A small audio captioner, trained from scratch.
Model: log mel input, encoder norm groupnorm, encoder activation relu, encoder depths [5, 5, 5], encoder widths [96, 160, 288].
Rows from block 4 of the audio encoder of a small audio captioner, named by matrix and row number. Rows with one number belong to one channel. Each number is 500 + 50 x the weight over its row's rms, rounded and kept within 0 to 999. All counts start at 0. Numbers have three digits each.
After each channel's rows are labels from the 100 clips, of 14976, where the channel reaches its highest value: "top examples" is what is common among them. Only what is clearly more common there than usual is listed. The data: synthesized solo parts of chorales (CocoChorales).
# convs0: first 3x3 conv (encoder.blocks.4.convs.0.weight, 96x96x3x3, each kernel summed), inputs 0-95
# convs1: second 3x3 conv (encoder.blocks.4.convs.1.weight, 96x96x3x3, transposed, each kernel summed), outputs 0-95

convs0.16:447447483523561532463467541500504500515500637567625532551629475562478384501500426533538498478431452543513511500465513468418413515490473495478396503485540565540577494531552485479521390496615472472529500496484474498473493511447487555472419509500541550500616509531550610538503526523532469480
convs1.16:465500544624500423500464399421537483516510483512552558469497530487500500592450489486552454467513470486450500449446487484440565560531492483477449539476452515492541466544486508445543476504470455514493491547471516438426559473400500538657500626446509499488479527560438556545399535560497628592
top examples: note D#5

convs0.24:496547489498500524515448566498483566402500499546521481500502500500489503500501432518534488453487497506536517497433500514467467497490463486505429476509462569530536642526709531517574483423491503493542501518544491472503497508463531504500522402553477490497503590500516500502475339500546709475
convs1.24:445479517532497472525444421513471451489491524460564498516561489598519480558462406548567517477446498500389451502494500486517491537522502469491487506493489498477602507502488492485376508450439494555491430442429414461483499558418468501514518461592492416480429538545487471479333329532473508528
top examples: bassoon

convs0.91:530507483513467552470396489522503514510527579524530602437435574459625562450449463514484543500575478437492394500500492541533528387607490490533539491403670517500540512519458491474459477529471604468525511475504508368510570479515500500479470518539500500528532469473502500500482567584500537436
convs1.91:531500484397504393442500549403613355500405500468535500481455461420500475485500541500500550500519500526501455531500500592501500483500500608500440482695500410573541500523502608500444536494486461512462578500448451463528529500500500421470500408450500500518500477500512500500500552489439500500
top examples: bassoon; note G3; note A3; note F3

convs0.79:532511421478527500481515672435498332501500500523596486546502487461467557500524476479513501341492426481352412506544507462523525527500509519460500497497506504467520498484562500561516394500479481500452462522500518472500486456548547472530465434500500514509497469459541500490392507475383593490
convs1.79:488517540476507406452434500560424666439461486652447486462508465476569536573485432535515500416432483449500466500583464494567535465504484469500422538543487555489533481506546533513437568492502487433500375534583500541371528500507489572520490540496482517515499528507491576429504560515535500469
top examples: note A3; note B3

convs0.17:477522500358500454545471667520447505500500532479520485500489521566432427529598522549519585501495546525504485495562513336440492483487489416483540531500507469431561504454500536566514500535444480368494418522504455446517580483512543502565442436480473503486541499519471498439419520525482409480
convs1.17:498453544443559488546387585640467457500500512514528578442548500466505553464555438436443490541491463500500500509456500504675520542517441492450544462453380546495480500483496522462450517500437468437602488372500500506477514500543414527509536500539538578528516548438541470568564500562513500515
top examples: note D#5; note F5; note C#5

convs0.85:454514527500500589486461509542474484542500491372527524500461424485500500544413540575416598416585293573477500497499443477535556576517500487478481476597525477505436561551417499527397539553501566442506525512530468567494500529471456515480416509522488500516542500459506568482567496479477482472
convs1.85:554456500537534483501569578494445473533469434514491602492420454546467503432431486498566463554430606449480465530537535558407506454574522486427453577547505496407500436514375511536528477513409510518527487509523533446491554503529417529653500478546477444487527551561486508523506601465489455548
top examples: note D#3; note F3; bassoon; instrument: tuba

convs0.88:526505503495500548497393496473473500500500466501502519516480521500521476488525496480491479592511516506492443488505519502477428500515485480475477508500530579514532615469628475524518515500484545442516500530504692553503567575549510468549592283500499444478557476632517521446515565553543530522
convs1.88:491420512500498470402480497499535461392529500443544550486447432490488398593508471516459461538526349482436519472506521531500577495523453448514494521462524525507537471394338580370483492500479500490540481430554406483457560485496524456503495467524584572412494489521460520462466507492488455531
top examples: note D#4; bassoon

convs0.40:389530514500499531488490450519500529513500529521456560457382492550500504504511489500449498437452561513442500489551485517506501482500622502456510500496442588500608577465510502452536525485539533497470515498503464529492498497490500489526590428517603524423606498300500495430413452550629469529
convs1.40:504420507420578482494458490536568483508480481496476484482467515574490427527488543504455465506562407534565606496480483465451514474506494538469541468468502546543507449568410500457526453507382463576500506497512522397473461502493456529482420500548458474519575599442506543446502505536268500499
top examples: note E4; note D4; note C#4; note C4

convs0.6:467478453368500506537469455498504516493492399511476526419472483480524571565550448470429507424452497513478413490466482522426523471510489481566542479518427495493514485555481514490527452562540494480416500537545406510500502488420431323536538622479518360542507517470610494493541478531449529525
convs1.6:555564523440494490519578497522507516491512500516486476489517464561509521517485500513628491510502532444595559506567488545471532545534484564509484433469568388512564500518545501675540538412477535530500505573522567538453500528570441488508465534479444495474485438464666430446547473615499500437
top examples: note G#3; bassoon; note A3; note A#3

convs0.54:438529493545500416506532554481472500512500439500590500529522459534448514560470623499511486511460551513415510494524425355500545460463529490434514469517519442468511481573555508462472500373500433483638510512508623600500500536557497503499557493496464611507480470436541540496451528490423398508
convs1.54:499481538510529524513529503545511519489399621461483535482526463551621511461414404452501393487373519417572412474545487486595487489500472521507515588444490541466521461516482528463456476498480570438464431478519492515483563491603449566551617469585553506466454421528459509486480473465499458489
top examples: bassoon; tuba; note F3

convs0.45:459567500491525499474485471513467448516461485453478489493548533457464536496601523515477438389462456436483487509483502523500452445502569636481413564500495427498510503509439492574521501444514530517537483408490371525516525458558537494440470424518500524483413467586544491477463483518594583312
convs1.45:498571569468528470556493422443490466505542470560564431510534561462534523420453590479461577562500480494483559460461478396539553503479512482415480500501502516533474539434525486564472412469502495500530612522396480587592590564535470467500466504459494484470492532500535671478518581549532440540
top examples: note A#3; bassoon; cello; note C4

convs0.57:653501491481502513475440438467529490492500506513670500495500442482538496517492500512511585526518484452477515510508522521511476553506531509471448532523506637612556461519592568448505431409495500507531450553526533529500514536540548501500548494527539544500519493471429499559288480423482472481
convs1.57:466537400518500452525376486476405529522575535504516483501555476566337472514470479500541447476557510500481531500538490495489490498547443468530441464508501530406545455518490515463500485472518604520403549512539550422545552631546550520646547547529535468489480489510494468486422466507617500521
top examples: note C4; tuba

convs0.27:461497501435497499474518492519560501521500538437560496535501500460479504532427489471500493489565643484583535489480504511477494485495500500428392501491491640628480488481667493446548494461478604504522506537500567566500494594401613500597514516439447523487605500479500480518456520500474489500
convs1.27:500505434631533450540350503530490476492500574509500504539515481658442472511521500538473447486479500475533522466479417481372487466459500436482452534583495488430561478496480619464520454483426532577527593536499507535574568512488494528500559536569456439551500458521436457528406482505531506504
top examples: note A3; note E4; tuba

convs0.87:616492486436500544428458496479466520503504480500575497449409445492501443537551490500533553624513525464464419478443483409612304485500501509467500447535611506494499488439537579535484508548512471499573500540467510501499500503581496511506573544475526600462499500457490515456629500532500525517
convs1.87:487464511466443444526461509483435522458443498397548570485464451376499448514489471553482506541526500559354497521544531472556567463504440468439484479468540533448488500495630500489468504495381518433572463514438570453549566501461457509500479450527703504490504481520524532502498538521557500533
top examples: note A#4; horn

convs0.77:406505494554522453593475545474405493547500607536410522422539522482482528452478467481548500500522437450378420478411548500500512526482405439500455554453527463508607602583464543510527524511503500482364489485497468492500585500573460486513500505538505463446576561448482516531441562545447454524
convs1.77:591483469499417507613404557511499494459475435481445520527489563563532452520536526408530459423517497535447487561500576452480477419581523453485460422528500580517467376438486541451540531498506526444388486499520500448464511564507548500406511500451563528571504494493424519469552463398427448455
top examples: note C#4; note B3; note G#3; bassoon

convs0.95:455418475473464498363457458512451535565536505495515517486500559448500506445490469496511562512529533437564488499441500502482364532517483517519500484561500521501522624493547523440490502475500618467555500502504524511483557548599489456636680540513538500478554527525518479486556448382559528508
convs1.95:493464496457477518476483542488462495482500483512562505537493500500477456613483539529527476524483400456440499455536451439495482368518468370327418588500474495417468463498403546548529502493476565458519571471628527491520521551457500482511540486464462599461425479504477476498376486532517495489
top examples: note D#4

convs0.84:621487500475500520386464531446454475489500500532466539466585527495489500481508502491592454589485618531514451443381512434519405478479574514500491500558505500500511503500506706551500575496458490428528462512542570461516502500566471502500481428500500500495500500591526500498513514638500564485
convs1.84:469526451481487526487466496500449431423423522487532569437391482453554481551549450484469426500500451449462465462495534434486475491556455456473535582449500558448597385464549538533418504410459490406501479576439518483429615533531493509632522513564571494500500491492456515472524557517414466438
top examples: note C#4; note A3

convs0.82:408475469495500444451504523480501604522500546556605543480498500496500498500473500500520442484542516422421517473469500562430552487494545504497499585465521601475565618469539541497427432467464591493484513525508483524508673500509578496568494455575500481455500500543562469502407386500387468471
convs1.82:510563501444477470482483501443501355470554464487530527502500592570484494500492409538506480503530468498506491524500456500500472369505536580405484591500507504493632505486530458482497493523553449562467454484490597561519456518425497491496512498500485409478518517651471449541397455493590411573
top examples: tuba

convs0.23:495504506500517523582444425430463532472500544489506383481503507500478499484501494512518508491481487446449432494549466506550474459500510475500478533489399474471505530500493484525483491424452458515481538519495512498500710489523500576784493514500520479485500505489597495516512483495469501577
convs1.23:532534491394506500487635589534540558513500492485571517492452439513552479530545513532502461541500500488514506480516463491475528534520424468425501468462525531524499527521496524456490471726531457475532309500464526470399406500482463500484625527515501491489490496516526500469507554513474527570
top examples: note D#4; horn

convs0.81:469486501535517458513303404652378479512500465489536506452443537508451511531467553470492567500515325536518497515443447587500575468500537494500460533519479482500498537538602499517540527464471491442528459439496499490500530500531513465443500385516468497500531496469538530394473487497497543530
convs1.81:570600454509500514439692430574533502431494561503485535519503520500531507522490618551452408506527505481468461506460548505624544516595538556498503525551515474461475443530456544487502447493491504442484493417496500413527471534425429487500506479654466490527462550523430500500443530458536496482
top examples: note A3; note D4; note D3; bassoon

convs0.52:444510472497503459456758352520484452454505537409484489512426500500511521518489643519492539507504569538494570500534489449485455499469584483500538500518525528476500543508454472528495467493498553473521544484549500501518506500450536488498521576658511499494526510512561500485406462462484483546
convs1.52:566500494522471418459507493460411479479447413500453526497488436514523587504500500548534557427554525590651412481478474547469499447446493475522494489490391445553461500469518548546500495500516562495617432530497596478341500596420432500543517512532525450502473500551461479451506500507459474556
top examples: bassoon; note F#3; note D3; instrument: cello

convs0.28:458500431467510474492560404475452481514500527498482537410528522490498454512450660593497535533457485512604500500494500446502468432443456441500530449512371411498360498584435500543481486502490514541485517466531453498472474458713528560451482521509530505500497500497456499476497455500519519467
convs1.28:526492488533556505523558497513480500545492429449450500467480499485522474478471501552499467483448439447513524556508514541448500460474478512525601489561457502461321518449326462450484488446632576506524490512518615517493494534452403466555537554500513561493471506491448506441641540489503426537
top examples: note F3; note G3; cello; note D#3

convs0.0:533571484493494547500316576526490484513500584442512470546500505515386444538518366431574519474479482475479419483430500505471505435496517497412419523520505500610516496498543508460600446461467503432466507552516528483512469527495618478486514377569510481517506495466507474501505572583514467463
convs1.0:515478499500440439592476525566531594437501434509519488547486524545497542533526423465447495476481521496356498564517514388556525421492454479508500561477432508528538516503562544509489504517442482509545384399475486491585636510444617598480547547520491447500516534492501434526397502500514500551
top examples: note E4

convs0.72:489533500490498500473322515595461489503501450562463461265494478441562538526467527470506483500496560558557481484488562477586462478500494449544494508453519478497514501578500518531475508478511527498500510613495335500449570491564500461556502474509535500446497496445448527508459479456529466455
convs1.72:500494517480497500438539470535490538500445500530500538464469500332577491479490484505497551594500544545500485501564515477545363588502460374462477500500427468516480426460445494500411496500523439614516378477505528523434514537500511517494563534466449530582410505500508551526449465536459380432
top examples: note D4; note E4; note A3; note C4

convs0.14:511483468485514364492651512466547500511488525567501507502496516554422571531440485541448497450511428532509500488472472483491551527479471325519530606525420518486500507500467432478477517509558476515515497491564512500433687490401500550570514462487541534539544487435425500501456568486500516500
convs1.14:469454500482533500499467477509500700485525492435500550516434489580478462410465494526483394537500474401560500448603478455385472500616454500490481531482452560500508465543503519514473535547492500390477395515493484441397556456466530524582608475501549454470473532487518498487468500508471476516
top examples: tuba; note A3; note C4; note G3

convs0.22:449500493488466569511516514463687489496500487489570500462527495515566469505488485510485493522444498596563456544545500443480514498496465572507496541548500512636508479562481527502524448496511489497468496547536479445487652520476524455575509607496511262475470455467461493500509502494488499480
convs1.22:608500564450505541437498490522486503502516497448450433476560494494497474569449450411498478500499489630489507485523481466542537502507516362464490456500593519517499573463436509532500506472458422462529526538582534542385429486536446461437433553447500483516500500485488533697534439524551431525
top examples: note A3

convs0.11:448491513470487449483422531446485500471500470526544558512487512500500538444482451501474546500499651425487450537532500558500481469521525436500469526490500626468590637474701498453490475485493602515431524424519455544523612552507501544500500427500529500424465503528487501449508512446579530489
convs1.11:514420529500498482475446578517519507497489527499482560508472565603503461585551480586529475614588408458470470509498389402502500542541452435524479505450475502509526392516341620417499528406510502437483506546521510487477540534514520535516503523513409454552563565565523476472510466491510529515
top examples: note F4; viola

convs0.58:517537462483511563509522396548489514552500463500496510500462500446557648613598507521463458527517448509476525500430465400442482517501510413507533464542459500487464380531391500501390463477517569550435500539514625493525507510521513500541564432528510500547505473481471522528527519367600480479
convs1.58:417511489510555422419551338482507469500505426479507530426493434512465489532471561501509498471476511452485447499576538519452476536572472405495543500556457469538540464483413508476453400490436505486575499476505478489527500542550562433540570550651563442478522440492529531420488629511492469549
top examples: bassoon; note A3; note G3; note B3

convs0.4:455530475629500482463568407488523505521483533472529596505445500463496483521500464487500505489495500552434464525508520500499527522562559500500433671508547528569487469430331498437543497513502536498520486438500538496470596505591500500593517632455561477481508482467495472588444600453513507473
convs1.4:482500488285557545496474484500492514500559500552465534539500495500440497373455488502562500476500500481491511491500500513470479488453563500497500535517544450525329478519526521406496489498562507500500512500557597492500508471515586449500554480420495578546579500553537441449368500410472426465
top examples: note D5; trumpet; note C5; note G#4

convs0.43:429529500553563535528496575500519463500502526494511543447497504569500362502508493499478530463522528477534498500521587411515380510555670536454475467456459471433568438475530453500482564508485523586448498499500495726458532468450462515491546500499473521504545500483396493533526500528517517496
convs1.43:605431513500500500434500488516482500514500500455500521511383500523500535414500534516401463613482507620500500381460375548439514478500519455506481500489500538470516552500474500500477542521470601474526674500605474616544579575500480504488500567496438514483462472512430500503466505469500551494
top examples: note F5; note G5; flute; note D#5

convs0.9:519563533556534481500402560483434513552500514489423432484491500444559661569405567501488579525495505433413481493500521468474612509456536481516503500448503548519513502529538511480470453468480634473456514434445438561545539487490495494536434446507480545469515445610527541497368486410500501471
convs1.9:476500390550500500501509512513483590487500571500483508497524487578471553534526517415510474537515608473434500500471482650475482611475540465388500500614429480488486502447500500547481478502541513500654603404442500460521495500478500493500520459561500397522440559511495434518556500493493500603
top examples: note F4; note D#4

convs0.34:469538493604507446525557492534457500512500455559510500487460491472474510542542625638500504498464514528436416480514510518507476421455533444507492524490578398492485367430482414436509479438500364519506515502569487390464491500557557459503493477504500500464491500541487520500364497404557527439
convs1.34:570555480476547535498581488474526497526510564480480454509632546458501411501500411504495479491500498528726500469541583431525364493516402513448579477421465530498386489392509479453503503501501539500480517523512515512400457499517426491500500500523499537476489481481521473529553549541500500498
top examples: note F3; note C#3; tuba; note D#3

convs0.68:610493489500535462500407369486500395500500564442495558424614517545506497500560469472500511445498501500480447470519479397415448468500623436531468528522519477520500519552491497410454455531470583500512492512500460437478588500542425481496574598521553524441500570517500503546572500621500476473
convs1.68:471481493500514596489470518507440591489500449499407487472512494537474454491500516545551531520497521605448462472419466513503355478639501570469456639389460510477539401484593480523500489483508430514509464447510483446500502400526493397521525527529502581505403503520500494400500517500475521515
top examples: violin; note E5; note D5

convs0.13:563514500409543462639583497520543526535517500474504500515474427490506512500526495585465494455486382466456500483528500492470392493500413539478541525530563292451462528585527432487468512473443500600495488500500460475532498475467474508496494394486540497460467538403556530467419521535497471569
convs1.13:500500528557529369500549480500500437500489500533500500628540481513500531467535554524533506465495572491500542567403457469500481722571471455539536500355478500505452491503500544535542443436500507500495492500500488572539500500525618475574500500446498500500484548494534641558500501496476444472
top examples: note D#5; note C#5; note F5; flute

convs0.65:458570500553485466506622501526453467500500520509470436498436418482469465492500515500427506520500501461479475606498567533510427504535538511532447464534495479466528429494468457465550478402500475458526478540516528512568779523542418530500459415500532509501456507532491500443445495583500544497
convs1.65:529494458478531461496348449500482509482500522524467608500449521503500496501500500509500468497471517502500503573552500476660500391500489497323472370550500529518473538488465543482500478530500512519607596500492609401536469554534492471465546538478475624489421500527451487484471505518500500493
top examples: note C4; cello; note G3

convs0.89:486535489486441442498547491526640470479500500495465459474517500524497500500500467522511453452475542547384568564482478570544524477503403519522516477537437504586501494593492514490521486508477547500514500514495521554513505494477466443502496462443500183488482511523562496518450488496468498540
convs1.89:557500540487490503548467508486359498504511497502470418546534507484409544466473575457528463448498555451509492541535505518470514509491469500489500481370513508550421518578504477540456541534500505416511506552489479456516496495527527515439454614394459481558513467538581517726584481457509508432
top examples: note A#3; tuba; note G#3; note A3

convs0.41:465500468598500553489500339541433418500500515602482472454610500485530470500513492451555498463486442471560361511626500592500536517557500484567532476485392468496476506470571500569425500418463513475440500491508489518504559452483507535494481498503525505499554512520557499453464477350480477552
convs1.41:501539462579543487585450552441445500513473492467480490575500386388443566429525512607443462545525500510450419575519503509461543457472460512484453557386538473512487538435468531597507494541465508491502494460410482500526461500508420500461513430653514494510447494492473519465515516490446645473
top examples: note C4

convs0.39:471484485443511535563491456488448413529500512502490422519486505515490572512474459516511492521502435483496485500500452445521500451476538444469544680518500492489537549500496547534419438485473444515470504514518473489496717505542468517655483481500573564466502388486505497480508540434482374547
convs1.39:568466465459501486452500510488467643500480489500521579504507519517531461467500523466512440524494495498523498494612484467525500550550252462524474496463516462511500506523575447515500509566530428534553405500693525498495426528500550516396532517506515519564491477477506514484513455525524486478
top examples: trombone; note D5; note C4

convs0.3:440552500522484489622613542479503468516497575500451514449488508500450547503471481500500458472509458521502403456462500443518503470514502499483481500493470506445589546516518458437522498462565531516373504407530485535462677454489526502505500557441492500453504349490499486468453497570466672524
convs1.3:536477540401550454466451494495464549493517538552530500465477487503481432402510509497478442475506482455439529519494558543438446485519702487526459629494433440441546503529492477462498536485697649492527493456474492490471500594512458500490486473509533476522502429507478487503470555492463500500
top examples: violin; note F#5

convs0.59:485498518500552504511413477549451500510500479508500596500368464435537454508500503422477486388414497585462589486500507623485642551563515454482466449482506527551500533487602519551500477485492548531492490487510438504498482486500516449494443433536467555537535632362448482434558500500545514490
convs1.59:427494445447448563484505543598421462595501495499461529529537446416471538500428491509511474454514571475419458579520510506423450658529370468455637551493463554500558424454496469542450492527511465568479499441426561480500514490531519496502552502604500445539500515518469554508473490503474457441
top examples: note D4; tuba